config.toml
model = "model that answers yes/no questions on an image's attributes"
dataset = "aerial photos of the United States (SatlasPretrain)"
train_examples = 203450
image_size = 64
crop_scale_min = 1
horizontal_flip = true
color_jitter = 0.2
questions_per_image = 8
encoder_arch = "gmlp"
encoder_norm = "rmsnorm"
encoder_mlp_ratio = 4
encoder_layer_scale_init = 0.1
encoder_patch_size = [4, 4]
encoder_conv_stem = false
encoder_layers = 12
encoder_width = 128
fusion = "cross_attention"
fusion_encoder_width = 256
fusion_encoder_layers = 10
fusion_encoder_norm = "layernorm"
fusion_encoder_norm_position = "pre"
fusion_encoder_activation = "relu"
fusion_encoder_mlp_ratio = 6
fusion_encoder_head_dim = 32
fusion_encoder_fused_qkv = false
fusion_encoder_bias = "qkv"
fusion_encoder_qk_norm = false
fusion_encoder_parallel_block = false
fusion_encoder_inner_norm = false
fusion_encoder_positions = "learned"
fusion_encoder_cross_attention_every = 2
residual_init = "zero_last"
optimizer = "normuon"
muon_scale = "match_rms_adamw"
lr = 0.0024
momentum = 0.95
nesterov = true
orthogonalizer = "newton_schulz_5"
adamw_lr_other_params = 0.0028
l1_shrink = 0.03
steps = 3700
batch_size = 64
epochs = 1.2
lr_schedule = "wsd"
decay_fraction = 0.2
final_lr_fraction = 0.01
warmup_steps = 370
weight_decay = 0.2
adamw_weight_decay_other_params = 0.05
Rows from block 5 of the image encoder, named by matrix and row number. Each number is 128 + 24 x the weight over its row's rms, rounded and kept within 0 to 255. All counts start at 0. Numbers have three digits each. After the name is the row's rms in percent of the matrix's.
# f: spatial gating (encoder.blocks.5.mixer.f.weight, 256x256), inputs 128-255
f.108 090:125128147132127119150124052117135131153160114120127143114127081111119094112129128147130150128155137120125143071125129100149158204131133088134093123125132086128160127157116104110120132130146124154123119147127133128127117176128140169128130151141132126141140122136141132126166120130124131119127085132127168128139144144108184111212095094197111140121158139111128113128112169124123125110137
f.109 091:073136110122152158127123103162140143083165064151176113129100086124151095124146130163131100127194132121127096076089129134163161128108102139122078121101139116130129089079128120146130127096117132137130127115134114185075142105128123144128134148126130121130128110154144136107109128130127138129123111131129121154142149136133125126116094122074119140118140139128160157128133132124102132138099
f.110 107:142118128128161119149144125145121148129100096126160129126128131125138124114118138126130116136128119127126100160122153119142133127094055130160098123108121132125124128134127130127138140122123109136141151129095132130130131144120138129127143150134128128088141132127130067098127164133139121104145138131123158121131126128136166137126111125129133130151129127125098095128128116109122124129098
f.111 101:125122108129128124111128153125130117128106113119135120130133123136115134126128102176120141155111135160127126136137139120131130129155120132079167070155126128089109121123131072142071129129115126135138160127115164127127159132130131133094132088135133117131140074130121125102093099085121123128130164113117140094166130136136126128137157162086124132106152101083125102147126139127139130126121
f.112 098:080039091128121102130148136081123138118113110087142081122112092120136149132112139089135099104153166091141129122142124112127128140125146110131125103124112148090127176126094127135112140105083097099147127126127101128154110125104117138130129127111138122107102115101138116107119119124127087106139132097108125136159093092131132123127121124095115097078132144136119131093128119122094094130114
f.113 105:112077156129107114131139121104128128134108130116128131147130110111105128128131188124135114141118126152131132115166132135154134129125120178095176127100133108124150085129099127125153130128136126118131091121155130117128128129128132122098116162125175130119131129138138129103098128141125128111126103118125110124118139127142128113116128124126102139128093104114164130118135132130128109130113
f.114 085:173138075126117174115188114110133085129130128123127180134095122124119121139154146125147128146132107149105149131151129113105126152116148134148138102137127074118087107101127129129142110122107142124086101132128142066127134133128120140113126138157149051124080127122118130125115121178134113099130155149156147135114118160124157128145129129130148128071176130135160119134112126128128131129147
f.115 090:106127180118128118138128142131101116159124134087131151129125124093122094139109108142126132124129084141096107144096122114120105145190142135126131141121161129122123083129141094119129094129172128164095124127109092113104129133128127149123130122144135145137125137140175130104121117124138128130125116120175131125168101119116127157143069128130068133158127123133128140140150136095134129133131
f.116 112:134128182097089102134125090106132120129131140112133130125127139062133088042160176130132142130144122126124136149116114128130097134133149128166115128131121120137132104125128128107123144119126128133136125122117131137142130111121128136128151123126123132128127121153115125124124104132128138128130131130127129127096160128121096090126104106082127130128128118131115106130130132126113128135126
f.117 086:110111078094114113178106069175123126143124120118129148134137143101093109133109137122123143117094132103134057138049128127195158138170147139164137135130128115125140162130142117138152101144150131108155142167164128110127125144128120133112116116158128162138130168143129081146129128137134120125147089167143144118125107125129167128113127135128161136121129129086128086148082146126122108129158
f.118 093:182125114126109183200090105143128129089110123111111118160111192119081126127077078090120163134123129174144096130130184128147141129101128103130131144163095150119127116116107129135103115118106138136135151130221170100107148121130121138118128146128123117140147134133144126137143127122111129118137124150116145142140138145126127124087109158158080147128151185122138126125128128116131133121129
f.119 090:139136099078131176177123123147130085134119128106128098132138161126151138125137160138117128131146137127125125158111119101128104164136114139014128140144103118145113099131130134127091131096123131159138130125127135136094117141108151137173125079125127113128170122130127128127099146117131145110126112126127139129128134130212125203128122128119116114085109114130130151133131131133114165115091
f.120 090:127114125173146128120101122072141129130128156109126132132118129122128115109085158142134129128151130126124146187119099101054118143173135133135130132101095161131151087128130126133127106149128144112132151160157128091108138128129112119148129135125108106143131125135110139128128105126134126130141145127126115120124083137087122077146129127126127125131111123101109152129127178129172131139126
f.121 101:128087116146122132132186085114104130119119129128126129115126171129113132131060096125146128116123141125129154165120123125123121132150155127113137123130139145125125113208117123138113173128114132140149131134124129109123123085118111103151128061131089146118132110134129126128132108126117129124171125132132133133153134124133138118140132158156134130124122105090123128134183120126120124139131
f.122 093:134120123125142126116136125149115069128132113130132083197125128130127116144105134130053113156094127124132116137121128130127107132111118124107157116128123104109130127074137136111136122131124108169131128159094129160148128121125110121131103127130134133127140138143118147117127133131099140122129113154115129113111120126129127127118151116103134125181101134136147128132118127128113130129127
f.123 116:128142134126151124126124128102112137126112141110096126120146101130116082122141086128129130159127128122127128125131126089131126114132126131138127124102154105131124097144131127127141129127135120125120127119105122133167099127121122130130123131128118170128128132128129124125170134141136079130122110112128101128125121128105111155127137131102127138115123126122134105117127129129125114127146
f.124 090:123132128140088128120133119122154134131134102057157158124135124107127135120110127129141078110170136132137131131127143125088124128116127117132110113120127079125126098123138083159159105132116121134125130095133141130128120118127112126125127107119124132127125113135111124125127118151115142153128140116173134142128139116129154128108113138114130139119139136147128108128100125136123105162128
f.125 093:160134130117105113129102136160153119101142175036115079106128124102077138136112133128134127176109128127131135094127107139116128181090121140115141128132119147186125122160133138128120137144122057125115131107107160128131115119127185101132125080131131127138151128121141104110108132155135132117133138129106115158130128154118135136142082126136179135108132127129152102099140123145116133080149
f.126 108:131150114130139127147126124107117110125128110118115086127122126110134140125083077112129202134117137115127120066114114124117126117107163123109077129091119131103156127141129071152072123171094127187143158128106116124136128128121129124122097124122130142138129127149157115121130130128122138116130125137136134100143164107135145119117112129048144122127127126129123128149128128156103128117127
f.127 090:125113126140150123127113122178125119087069128137131136155100128133125128106117109178129133125137142129102128114127130126125153114143149129074081135154139105133118139129103144128121152163068122090133148132107129170148109127174129130129118121128099121140114130116141167129142119129133125129128130142056125173136130146167137128096128142145123125128134144134138123121139064134125084144154
f.128 102:247108183206137133198139122142147100130172133154044075117134148146117127117125131133122072115091111099152147109118126114128113136147128140128129139096138145121154104111139127144129129135126122114128138156122177170143127097124079127128135160146115169132138126118158183131127120120133125127081100184111094128139118119160166130126132056190111136166080127128131112143130050112099115144124
f.129 103:138255145116170151130173153137137194128190133151135088122126135125123152132129125134119101132130099101124115131066120151130099103126126164133113128142126102093075143128116131097131085102119122095115117155163137190107144126133107130122155128096130125128132133143145154109119119142134134128128208079133129134093167134141124134127124128131115126124170121128125131157132141117130095114146
f.130 092:136106249115109152125140161138176139167160148128121119177036111137137128122133134121122127103126148121108116125130121104122109140109130122108087144129134110131131131128119131131115114158128133180108128122190083150129108129089128128090129129118127125125146148132136128087108130101151132099146128108126131105127128140194138128186133095128131180120125134128101127126129127095109134130136
f.131 100:088082089255135136133160140131136122166130147125139124073125120107120092155122135107129128121179163127122147109121159122145126128134127125124134131146127121124127083134128125125106127128138124162195123152152128126132128123159160127131132084131125111115128100132132128134168110130124128132146131125097153125127129109141126137130122121106159141115161128124105168115128129126132129129148
f.132 097:137137149188255097085122117114164156134155138171117119130131116066145117129141126117110127136075135000127123134163126126119134127153132119111119115144082110177128105121108155137136141116142129148095130102168139124135126116130126143174124155107133135120123134120127127112139133122110159118185127146127138129113123128125136126127101124116103140140133114125128128128162114145139124122129
f.133 104:165125138114194255165098158143133142156116116155175136116096120109156134092114146069126124129139107152165156112090160115128115126135113124114111128132119124125068061123133140104122134129131149153128125110124121108085137128168101128141109130129142124094114119135123116135130160126114125146125149134130132132127139123137128147115134107101124086137146059133124120120126142115108125128112
f.134 094:140125164131179191255079091132130127116129122129120079097126137056129150111111092115150128154135125118128138130082047098122128126126129149140122137150128090129125133153159129128070127127129143121141128156134100136166128124112125116142126104130118133146103109127139101130145123128099127118160086173130152129132112129134136113150130116156140138127123104140132128127121134127141147128104
f.135 091:203129166136127138087255150143078128133130140138131124070080128099136108115116103136128086121139116129162116103126234108129131113130150132112160135149100130137116137089099162128129087121129131123129096128137125111130131118123134128126072104079123161156118145107130128153143102110134130129098126130111119143120133129129166126127127134137138117118116111131120110127140129125118128121131
f.136 094:150110132174132144128090255169120173149235159125123130093126116117084145098103124131143104128125109129094128142134137109075112120127095148135132129141122121081139125130130115140123139111148128098145111128139141100114109128105106105088131124158124118100144138187125131154123113105107142124137126128116180151160126112127125138117087128090152137119146109134112119167123094116132094125141
f.137 099:137111234153170141142130150232130110116145178154138129134111130127141123136126164128134109169139147101127143122112122125116112075119130132131130114193120118130134196126101128121125135129130142115111169107167126120141142044122108121113115135131128108119140107126123113081110126113112102082128126106129120169133130124115126128089128107125141129099134150133128117129092124129129127134152
f.138 079:142140152139120129133139118141231121000098123178114131128130100169125192134175109144132124126128148133131116132151088134134123178080132131124113126123114156134126154102127130092089123109132045141115132143169125135130104129149136125128122142106133136110105157164125128118121159129103141149141138092128162132135126128148150103117134127128131066115142150129137100117126167086151121108067
f.139 096:126134173135134143186124134129132232132182128187116111120115114117148131129115117132129128122141169118106165121147128130122143115100130128128141116126129138170125128125135193088045128106127132135145133096086128089132128135128114142114120131138111127141186132133126101067122116140158128138119119140143128132119125088129122136112145113135117133138130087112129131102130122189141133128124
f.140 080:143139150131150127083130141113120126211109122160135136136143136129139143119154131133230101115134122131120131054126148119139149094123142128097132124132137125140135122132122117133133169127122120118128139122129130121116120132128115141087134112133124119106109099125132115113160126128157120117098128085129131189128130102125132127231151133164128146127130095077138123102122126224127122160127
f.141 095:131140119128198117151148153158103121128255099132144139127140146110126127112126112138127151133125123121127129104127128143147134111144104151076100128115144132164158137094126137128125130081080104126155144143135122133144148106031168118138113113129139131110134128080140128048120119103110129101166095128142134133128131089142134031095147134131133111130123127147108117146148107142123130119122
f.142 097:138146157133144175117145101129128140091092255111121125135143140122142136097130149112117148116117126112138109147157121102131112110140128070138111117124149135128121128129093152142153116123129167107141152133141106130120133118135127121120142045125158137147129129123128118172156077130145138084120132126175145129129111138126122133112147111097131107124136126127129141130118145092156134132128
f.143 113:123140134133128140142144133152128133106123089255064125132169133083106121125130120153153135044117124118132136127103105127135128153130161157119128114116115117107124133168101088133130143146132122162166133129137132152138117125118118043077133104109127115132131126127149129137122118136117154118123130141125136129130128104129117133110102147110123127126147162128127137130139112122134144129147
f.144 093:027130170095083135104133139134072087124146125066238153104128185142127125133130139139187134128194079082132121131134141130122119125127141137121150127079067118137148119145134114096119116129125110125113120131132145093128134118128156142132127118164135157089097125131123123111094149131146110139120118169155090129095114119134126090098110121125176119142061138115141135136137142128121106128130
f.145 088:143064116052091084129060132109126117124107128129126174196132102147134134137165127166134167138176105092165131126128110134126135130160124097125109113110140183122144109129128127046131145093128131106114102128128172119145135128133112122126133144128121135144172083118107126104129136122125126130156122128133109123164173156126157134108089119128130127141113093127130129134136129150121128135146
f.146 084:114044177129151140113128127123119128096126128163105142247051149081125145130195176125129114110150168128065062099117173129115123119127128142129123091114125141139115126123135137127125122100143108127122122115115125105112124128132092123134123130088073131139152162133145151121123122103127122151167124136138114122131143120127128133122133126127096137167129152137126122122126128126128120099119
f.147 090:116108114209077055128182122128130129115119167086114108168255148132211135116137127153128127126151107119103112111042120129130125169129080122116127153131124123142138127109128097124131163116162128122124157100148167119091136129091125092118126121119170078129123119142150137133091125100098128104136140092127139149144131126128132150141177152126130142127137135134132122108102128177126129130146
f.148 079:169124103125090131125171154110089129102131100163073148168195141206139126150208152138129139203168125124161163130129153124117104102141085153139124126142135134116113120119156130119109109130082124136142120130094135122141148072093131161104131119109124088128101138127147126115136090147129124123158098134104129127138120109122131135124126128122127121149117128142139134127124112137084122125134
f.149 079:094135170130104142091129126127124211119131048131136185173078129255148118115123120156169123109154114130125159037127154134129089059069127129116123063100126130103120138147097123166130102148137122126134135128126126095167150119142128129132115132146104130105116132132127126131133078091170121134126165118087127136128126128143148083145124112147151126157133129080129144122163151098095117079118
f.150 096:129129104129133107107119165125090146129117155130114130126129118131255123124153140143137163140146120160111060129159154139111139121082098098109127126104129140125127146133122125189118130108125135122107156136128054147138140129125129114161126142109128164126154141132131123092137115151130114124128145134129127138117122085130124139136108134141155129060110140127130100120128127096118139120123
f.151 097:127124133129175170144134105116133130128076117125122109120122106150133184143221173132134134206191126045065153141119125148153124148134103142116098169171132116117108108105109129119124102133137121126128127115165131132121123128141126127132125141117153132113188132181107107127046126127174129110133131088141129089134107111123126114146129125137145139129151130126120127132130127121103123131134
f.152 090:127155094127129131154051110068031127133129156129138137154161157123151162244191147117095100131135142107095126092131132125120058132136128127098132123167129086135103116124100117118084138163122135122106129112102142128154124151113117115128135128141128128162122148130111147112149173114109114110100127130128072124113127132123107128146095097123139145136128053128130085140115119131132120113126
f.153 071:160151115121098135149129007125121129085096186127159127141136157135136157128194176119130111109126141095144148129144136090118142106146116163124086145135113119107105157193128107136078128093128130132127129138098104131140132080049180113130129130129086147137139137124100108155100150127130169140160096139065138116129126119151140127131100129110132104132105139128128142128187118122138131128137
f.154 102:117137083073112121122127134110128130033163123135133158153129148133136147117109255177111145130159140127107111131129125141134095126144145129137173124137126123093104132102113092124134110124122129129094102171106158109160128128100132133132119145121136106123143042149126125131145163151154134182104146108140131127147128119158122125124116100164144095095141120096130155116117112131128118128152
f.155 100:109182111108141105106088122161129133115077158142154128132171156139239134129196130140239124130136114127162132088116126119091102129115142129128123093122066123132128120099130128120087120139133139127129132137139135131105158113158109128144127112125155134091112125127166107099121147128143135136110112114131123123132100142128165117048149115113159125129090152129127099139129125110129133138132
f.156 105:110123116133118109115144138153132017127121096059128121145128193130149125147105126151255155204148130116143109110112154118100117128134133091134149125132127123118127136127128132129127132116070113146177127134151102125148122127124116145155127119128123128133146106128126135127154136084134128137125126135116109127117133129125128099112126141128143138153140116118140124134133126118111147072126
f.157 086:128193128124120109113129103119141118116115060147158127132138139115128139149096112176152255109163096109109101126123123117128126154138109177088126128078138118123121135127108117115124134092127108127128166116126121105115145128096135108121085095110128129129086117161151116108115144140174110139144131141192157129105136109129144170131125130128115122141126156115137128152088137133126090135090
f.158 094:124127138099128071118099110146144113097165054140127131155127122142239127092125111120122156254131066128027100155125125138127122143123106153081143126132127129115142130123127157123116084162101124123182128202103133131124104139134185140128105129126142116104129125116170128135120127120092085116142104140137143127127134131120134128125119138121155128136128138125121133097087144128150098145137
f.159 089:127115127119099102139128131065106065189130106086125151155125140148187143105127149169198086144238108178123131128143114113084109123128127135136169151130116110123108148124130125154135123138118131131114122127137135103110150107111136106138210115133139127130135119095109135115129134128118125135143131138130151105142135127139140120081065133172130126128130127108135135131107144101131115147147
f.160 077:077141126115121105107129120126148139073122102128146124192140116122127091138100124160198166109118213174172148099119127106113103129142134122127139122128128137144125126134128126124057131111141145119131133008133103112135117121131176131118124125107115118112128122131083159131095136120118131128146118130120155089108130117152126129143129112123105114147133138118135104114172127128125094117116
f.161 094:124155127073088115088127101128120119129165127153109066097140083126126124095094128103147113130138184215209118191139132148174146118163147124128107032101105147115200168117167120093108122123125130136130149068098107136117158128121123133129106126120093126130129097080117129147080133145123136152190123132125135114133093149137124128118113128160192133127097115129153138122129112043128134128123
f.162 097:106136129133171128103145131133136112113162117118147157102124212115102094123108119121085128129091139207255107129120131130125130133121132141141140114128157210140146133125128129127149127112117140128117015130135140163129136159092124143117117148166137111125087158136149153115131152136139131128124143083128132104098123124129120124109137143116129143050124121113146126129124148133129111125122
f.163 100:130143117079115100127130142145111127126133123115130182170097120142130135109108119072039113127077129107110255203123134129129112115135127123083094125155175104127182076138170117130121100121167115177128128093105102133127120119155120117134103151134103111134125131165125114133130121142132144131125140119114086128128124091131121136101116122159146124119159174137170137106169140068115138139129
f.164 096:126125128086148140188130174158143138144112126129111186134102038173184145130140129117128122128091101141143194183139081140126159157128154134166131125121129135051150129096154126093128148123129120147133104097125144099149179119168135133129122136138073098142128109137124164130173127111127144131129137131095094125146144126122080078136140127125117121112202120089143156103121152121130132109124
f.165 100:116077142136130129086135157133129090110124125118128085132077157077128132113123121162076126114087123194140129046255137125127068140135127075110118122131118131119099102152094135132122129105123120133155114129097128134125127175104118146133112104130128130088115095104090125125126113127126127127129156148105112097129186099134126114156121139121156152104110135117096111121137103122155126160133
f.166 101:126107132128129103120114105126119129135092107129090106129128087108117128087113194120139124111063178108210143138168255111129134150185121128123211158139135132091110127105089078126131121136038145129134149093139108070044118136134128107074133125137087128129128099096168136112132124091104134139087132136072093127101099114136128129110129135125136128126126131091108113113134123129133133144128
f.167 084:072124141112114123090121101129158134112139120105034109148120109159108129111135117112122115081134129164126134156106108166204174112207130106141145127133125148137149101030159126128077122128144131138146127162131153090127111144099108117125137114131128126140134144082070122116147154116110102158140126128123139129050073088188145148122127157128124074128126123110068126132139127134138116107117
f.168 089:120152123140131106127082054104132159126153109178109096108117135116127125095103097098113133108131136127143132129123125092178127212140154135175182122107125120091130198142009120151112198132126138145107126074135141121126122078132124114140147133114133133142097146184092129115119128139029100124156132098191128121121127139118127095145130163150119149120124128114120130112146097129150156126114
f.169 093:127129126172131150119109134085116133128140092162119127132125125119087144056120073023186149163143129117164154135133134180130255212169154158138189085123126140147151101119157100086127132096124136121189152125120115132116138122109099133050156124124125128113134135143126134123082098154138131106132120111138174113122122117127123130143085120125128128122128149142104127109137121143131064130124
f.170 091:137122142081110128129128115118157130141137134115118093115137126133134125106138081119124126134143130146126143141156160161202176253126126148152138140090108128138128127115128119078128143085125101140131125123133130125156161119119055123147110131129128118117117105111103131131108120148128127138134185131137121166183128139127091128077136142136128115113125089126131125149086127105130124162133
f.171 102:134124121123133163150099120116129142126114129123100122132120121117127104082109073039125134179131133174115118104168161155112130135137154114133101131080138124121086151095186142091023002126093130127144182190143129126134182136132114107102118126139154127123120154128121161172122092090121130118127124124133141141106180140106133118158130073095119086128107155164151125129108062137129112161114
f.172 091:116104128133132153138127098127121112123170175134137123129125129128132127158125103079178130254124151128128146136135137136136124113083255095075087136127108132121157114128115144102141131146131145133139122107102143112114138125118132100131116133120134147122105129145099157130130140106113129072127122128136114094135128132122127160114098138132132134129178128128163165124148119139143158139129
f.173 088:155121068080066116130126120141223128084105126157131131104122132128102114135149144137050118124113128118152144167131137127152092146137163255133112132121075133130121096132134205090110185097127129127129128135129127193159132114115129110145063107129124128120169115123139129120126095156073126113126132121091057147147142158129135145125122115136136134102130127122122128129128121114163130128147
f.174 103:116142092077110123154085081139112130057105149188128175107134132138084103132129120130064051129168130156129125118129167178135133135128131161255184128136128133125122148123179141093126140153077114118095132131127135126127130099075117151147102134127121121125128102123150135149130128121101016133116128124129137160115125103132126164143132109130128132130086129122112118148100129132133127144122
f.175 104:145116126139127131131121142104107129141089135128142129139155134131089115102123129168133129036130094151158142134135110157126105134125146117169255134144124128074125111131127131140135093136186074138111114143126120133128176117130125146226137134128121110129132130141119118148097134136097045134146128138112125102120117081125127116128114121173128125128115111141114111116129150119103100134131
f.176 118:130139104182140129128114129128127131157180128151121102122110127128114128132132186107129141127128126115071083134146127104166121144141117160095129255098188138117128119120125127127147147110118172130112126124128126088129097113118116132117118144114093108128086112105133129150128116131070134120159115093149140125109099126116134119123141126119126155092132140128130126129131087135097127131131
f.177 110:100114149131136130143121117127131083107133094128136108135180129144110149147114135096155129102139001048124156122116126139121124124130111130128095073250099084135086094129122125118135146095131128153112121177129128127142147122142108128112130131112104117171139143145096106154129124155111128132113095129031051122128121122100233128141115123115106093171093160110119132109143114128167139128113
f.178 119:121138135120159115117127087137132126135127141139115094127066127164148150090128125129166120138148125105116153118114134108105128128128149121140134151130255171200142106147159124137131133157140167094135115082136123151124126128130118127127124120214089095136138079068139145130126130156139109133124086091127122141123115118118110178126125126107111135142137101119144121086124144133101129128132
f.179 099:127013203115129124096100124132137137107129125164172134124125153095123136154129131136138119136113131124124071139135079092117129137124133128131079153114145255217141098107138125132139143130187179087128136119102176137104125097125160064121138120135120118072087127107100117137123134163151128094123110130132128149102110128115126134123133140098154127088164097131128134097108126130137144128180
f.180 095:107144153122123119125175128122129130154120134130134069163132130130124152151096123130077127143128145132141066126162156071135136101106126128117008199135157132164066116148159159130156230133168108097142161122114093133144111140092116118107083128072138106074117133109092117120126119061121127127112137116124098100126106101134128129127167130075055148130106099128132104125133118128131123120115
f.181 123:188129143134126103077091135133118129106169128157127150113161125094127114155126103138147117120099126101102122143064124131136108112133129127124139128143116139094255140122115137126194178129128122102098108149102058126129132127111104141111098128128145128131119127114116162155106123131127126120114123128169107133120115123128131107130121148125165128132124082133120127124152128120132120144140
f.182 087:106128118134115115179149159127136125133137122116128126126146106149177135108122127127119131125128108077137085123085137154070152134186125059117121127128216128160127255178119127124143129132128163129062145125154132108101127120119136116117135119126129143147127129152176122163130140080118128124112121115107085123150131115130110120112149121130129131115068151116134075142119139168130146135094
f.183 091:120173126131097155129105131127087120122132125130130126101123164172111086104126155135134135133134129129110105115140125114064118146124128142139129138133134120130104173255124119128139129171193128129148131082165185054114117133127126133128069123144114153137143130135144108119128085145116103128128132118134154152126086108128128125090123133123127128131087127110102129119089121149130164135129
f.184 087:122084105128084137044116147144121125129097129136128130148126121124119129128075126162126125136146136149139123106114120100061117177127114151128099132128149136120145118094255142202111146129103150103076120124136055125135139166143131071131126135128143126188128127119121134102174119108087134123133129136134144142126105107125144135115125145135137119065138111121129134123110134138132149128146
f.185 104:109102165117104128117128131103139132117128136127134155129125127128100120188127111103104163130136128136158115109139128130128049102090121125091138128154193115126126162118074255106138114124132139156108139146128128137127071149121124099094060114141127138112112117097151103124091136110134139130109125109174127128130175094137123147153130124146131141146138110134127142126128132084100116137098
f.186 106:113120128114109127110130096118096119146137172153160152151116138114118118123127140133129093137139112111128146128126125138113118108172112116037128150121101137134125130126128203255141142115160178140127142116128109108131134170000118132108129123151144128134128127110134142105100047147070119121128131063128122130128121117118128133125128137134112117191092095163195131129134127085119126128131
f.187 113:129129127118127151127114072107136128129152123124128123144130128144113123144159112124128127156153132143127101058136128075091113124120092126127128127131124123123109139133126114192255159139141198090121098128118098120134128136119137123140171116150118171135133129123095129124137137108108135142124174125126128105131100064114131130128149134129122151130123126098134143140124149098127117129079
f.188 101:126122127122129139129110103128129131119091166147127129137164128152141124132126190125116182129146112122133152122119124143156131123073090162139113134098132129127130212143130154157136255147176113113129154130133131125156185100125125036125144125128139134113138127135125099134125137073137171099130133129128101132120111117129130125031108138128126099113148120105142083128076148158116164111112
f.189 117:129136122125103129124135109087128118128149117055097125131132129127102133093126169104103137134136134130122140133126121127119096158102126142134131155129108130127167140132132128127142139255093174123132124135152127095127129134127150112131120107135132118127155127106131114124112122121126141136129126135116130126101124119130126131129130128128129122131129161113112129135130123124118129145127
f.190 111:134130116121120107128144129130112116021082124127154084130128128142128087118136140131093097142148125113139127126121125130145099124100128088035119127118171115145118140149167152122151137147255203142128137150127134123134126128130131160123181114107101122151128113129142136138130139126086091116141135131142124121105145111101128144125110124106120115102120128125167180114129129124114085138091
f.191 085:137122040123117123155118130136118038158126096125151150139144135126127148132152115126120088118067084088131137117137114132100140106124127066108162137141128173137153108132123135122193123092183114130122134132128118165114105072126105125123143111153130084103130111138130126137109126136142137096071112113140131134147129131121144125143128080108119147096144129121145148135129136114025138112124
f.192 102:089124129120131116114134133115092163118126108119097099160130129152136131125127139118148136144125094073124157158121129122125131126053119102129115169090133129074118124124125133130172127128135127255070135138145132126157143107122138128127127121085049111120136154137117133126129114130124120131119109119063111121131126087128080127156140119124127123130093123131135124108129119163142129123119
f.193 095:097115124136095124077122132113123137127104133179132125125168127125129142122124139133181102080129064126136131103108071119082107120125109127111118176121177124128066150118199124144126157130127143118155138192151120124116142147122136129196186124081137184255150120127099130155090117131118129078129131128121175116121149139091127129148122128117074128152075146141132111128100127130075127134113
f.194 109:079137128124139130114117128124147129130165129127094123123139137146130125117152116155127131129122180121118063145179157182125133134125131126156129136066041160113167125112112146134128127132206127168132236147113197102143127184158118130088130155129103141175211040128129125157127127124129119128128113079118119168132128171117126110105129139092119127149114097109093115124140153125096121137089
f.195 100:113120131113140134139093145133110111128111130096100117126139128125129156164144132144129137137109090123067125095096137126134099130137156125076118114132127120111167142128092113136117143125136133121152232255196108100176141125125147165122128124154089153131119131081159130128142148132112113180148122086149117122127087140135106119119124129121138125147125117136119105128093111123126135135125
f.196 107:140147140144106121153089138173170126119101131099125128080111108075122124145134136117149128059150114118146115091099140136135112136118129134128142131147119136143134127129134083132130118128127128119128119169255108095133138131126104142157147195134148107148122073117128121130128103142139154077134104096169076076131100129126118143141130139127125153129125120142179131096121226080127105139126
f.197 094:142156105130109118049128076131151126126126116141136119136115129248131126200130150129121121104123130140125128150178135143143115099143108117139118129125143084058124104140133136114066165129122132198085148149156245069129136105132121141140128131129109133100051125041126133116125109195114129137126121121123141146106138090116150131138127126127136125130117107094128129134121125120134112121121
f.198 075:148128130101091131126124126171148148118143143164128150135082153168113182160125126126138134155132168079128129121157141109139151165146113144149134127128124100182149094135196114144128112116126126122123103095096100194090081132138108188141161163098148128156161162109080160141120086040159163117128122146169124165120031170146172204092133117115092077146114147145126078119118120124139153113119
f.199 085:141154133087116149143123123123128134118130155149145135114124126110155117128146143075181117134134210128156152110097063067155127131127129134093174119133128128126167100131132215110182129128101126104128129140104100096178086150087188131089128131089129123132128111180044059133129129095140114113098109130120134109170073133136129153131131128126176062137122133172116059121139111126143148117141
f.200 100:143118126138092146128129126120121131136133145143155120119123135110143112127125130164130082125120139145127132126114091122112122145162152135109127119117125131128136128116137152133115125106156108134130170158188125120143255117104132140143134169125127138118133093217157129120114100110119147142130106127136140133141125137117148106080148136115120135123084136135103132113121138166138135126128
f.201 129:130121130121097126124133123102125081147133140123129127129123122135128141128142125146155129130112161133130145122124128145039121112113129134124128092126128125128130128117047111158162147127118174137124111167147127127127160255180124127133159146123134103146140111121120109110128124140128122113114126123124148131100103115145115152111146122119153163140128124142133116116132100080126128124125
f.202 096:122158128134117131127124129129132132119131098130131128128119127129170130130122112127130124133149113127133089126138116102151134128117149129143170109128154141157150124102154106069179146129154139167137128133164146137095125101255129141123132140141137128127130130192118126140114146066131116103122088129136128113095137113086000117153128148130096156148139132144102128130139129123129128134196
f.203 089:150109105126126115067106127129131126141123132149151124125132141139128116126144112104134154113127126126127128136116127110110134139117116117203113125125106158092124113082103158121180154132129173149136146176127130100135127156138255153193095154130148129126135107126105126135091139116131125131126128137113132109102116067127125103129129128115163100084128148148104102129125122131128122091139
f.204 116:126127077133128151120139129134096116126131129067099123129128131122120113131129141126144187048137133126128153109153144114131151114104141130167113117111132108109131135125121077094076125213126130135133120133137162121134202135177138255166122146129104142118126130133103126104126152088100124053156137127152106119123144133127124069113117146109130132115167122163145118139111112131112125088105
f.205 104:129108120128136128134106127140130066125132126066124137149125138126113140120132133108106128126129131126106138131106105057132121135089140111159166137107127116101128131128131137112136113069128123123120117139173133188137110156129129184255128141113124127137106122152143120171126102193071125098138128135131126096100098129128118208129129114164128132153107163103133125169176119173121129125116
f.206 104:100116123194177129164134124127120111109099143122129154132156149142147123189135131128129049122077102131137128130127180129127141128112128130126120129083072119121134135117073110129131128087013126129133133123190158136129148153145098172162182247067130128119130109110122108108108138120145038056120126141128117140118126090127173150128097090126129121141094137079144127137154079111100118096177
f.207 114:151130129130126070132133113139152126070132105123114149125119140122130121141129126082130076160130126124120130129109140185114134169108116143121137132109126120119128135131127131129133132157110092158126137115132104148153128153120173183176021255115122151129136127119115109127113076185078119031139121125148128100110092127136161137157131033093128166142068122140124142131135126137146104112123
f.208 101:127128126118107125115139155138131140128164100066076154133063109118083127088137127128143125123132103116136110127111115135180126083112123109131129137121106138165118082136115161131125166126171082115080132118137136138128136101113127100146125132255128182147160130116164118128138136138128129125125092074145123128155139109128131121089123129156128145137127108127131121130099091147157174142098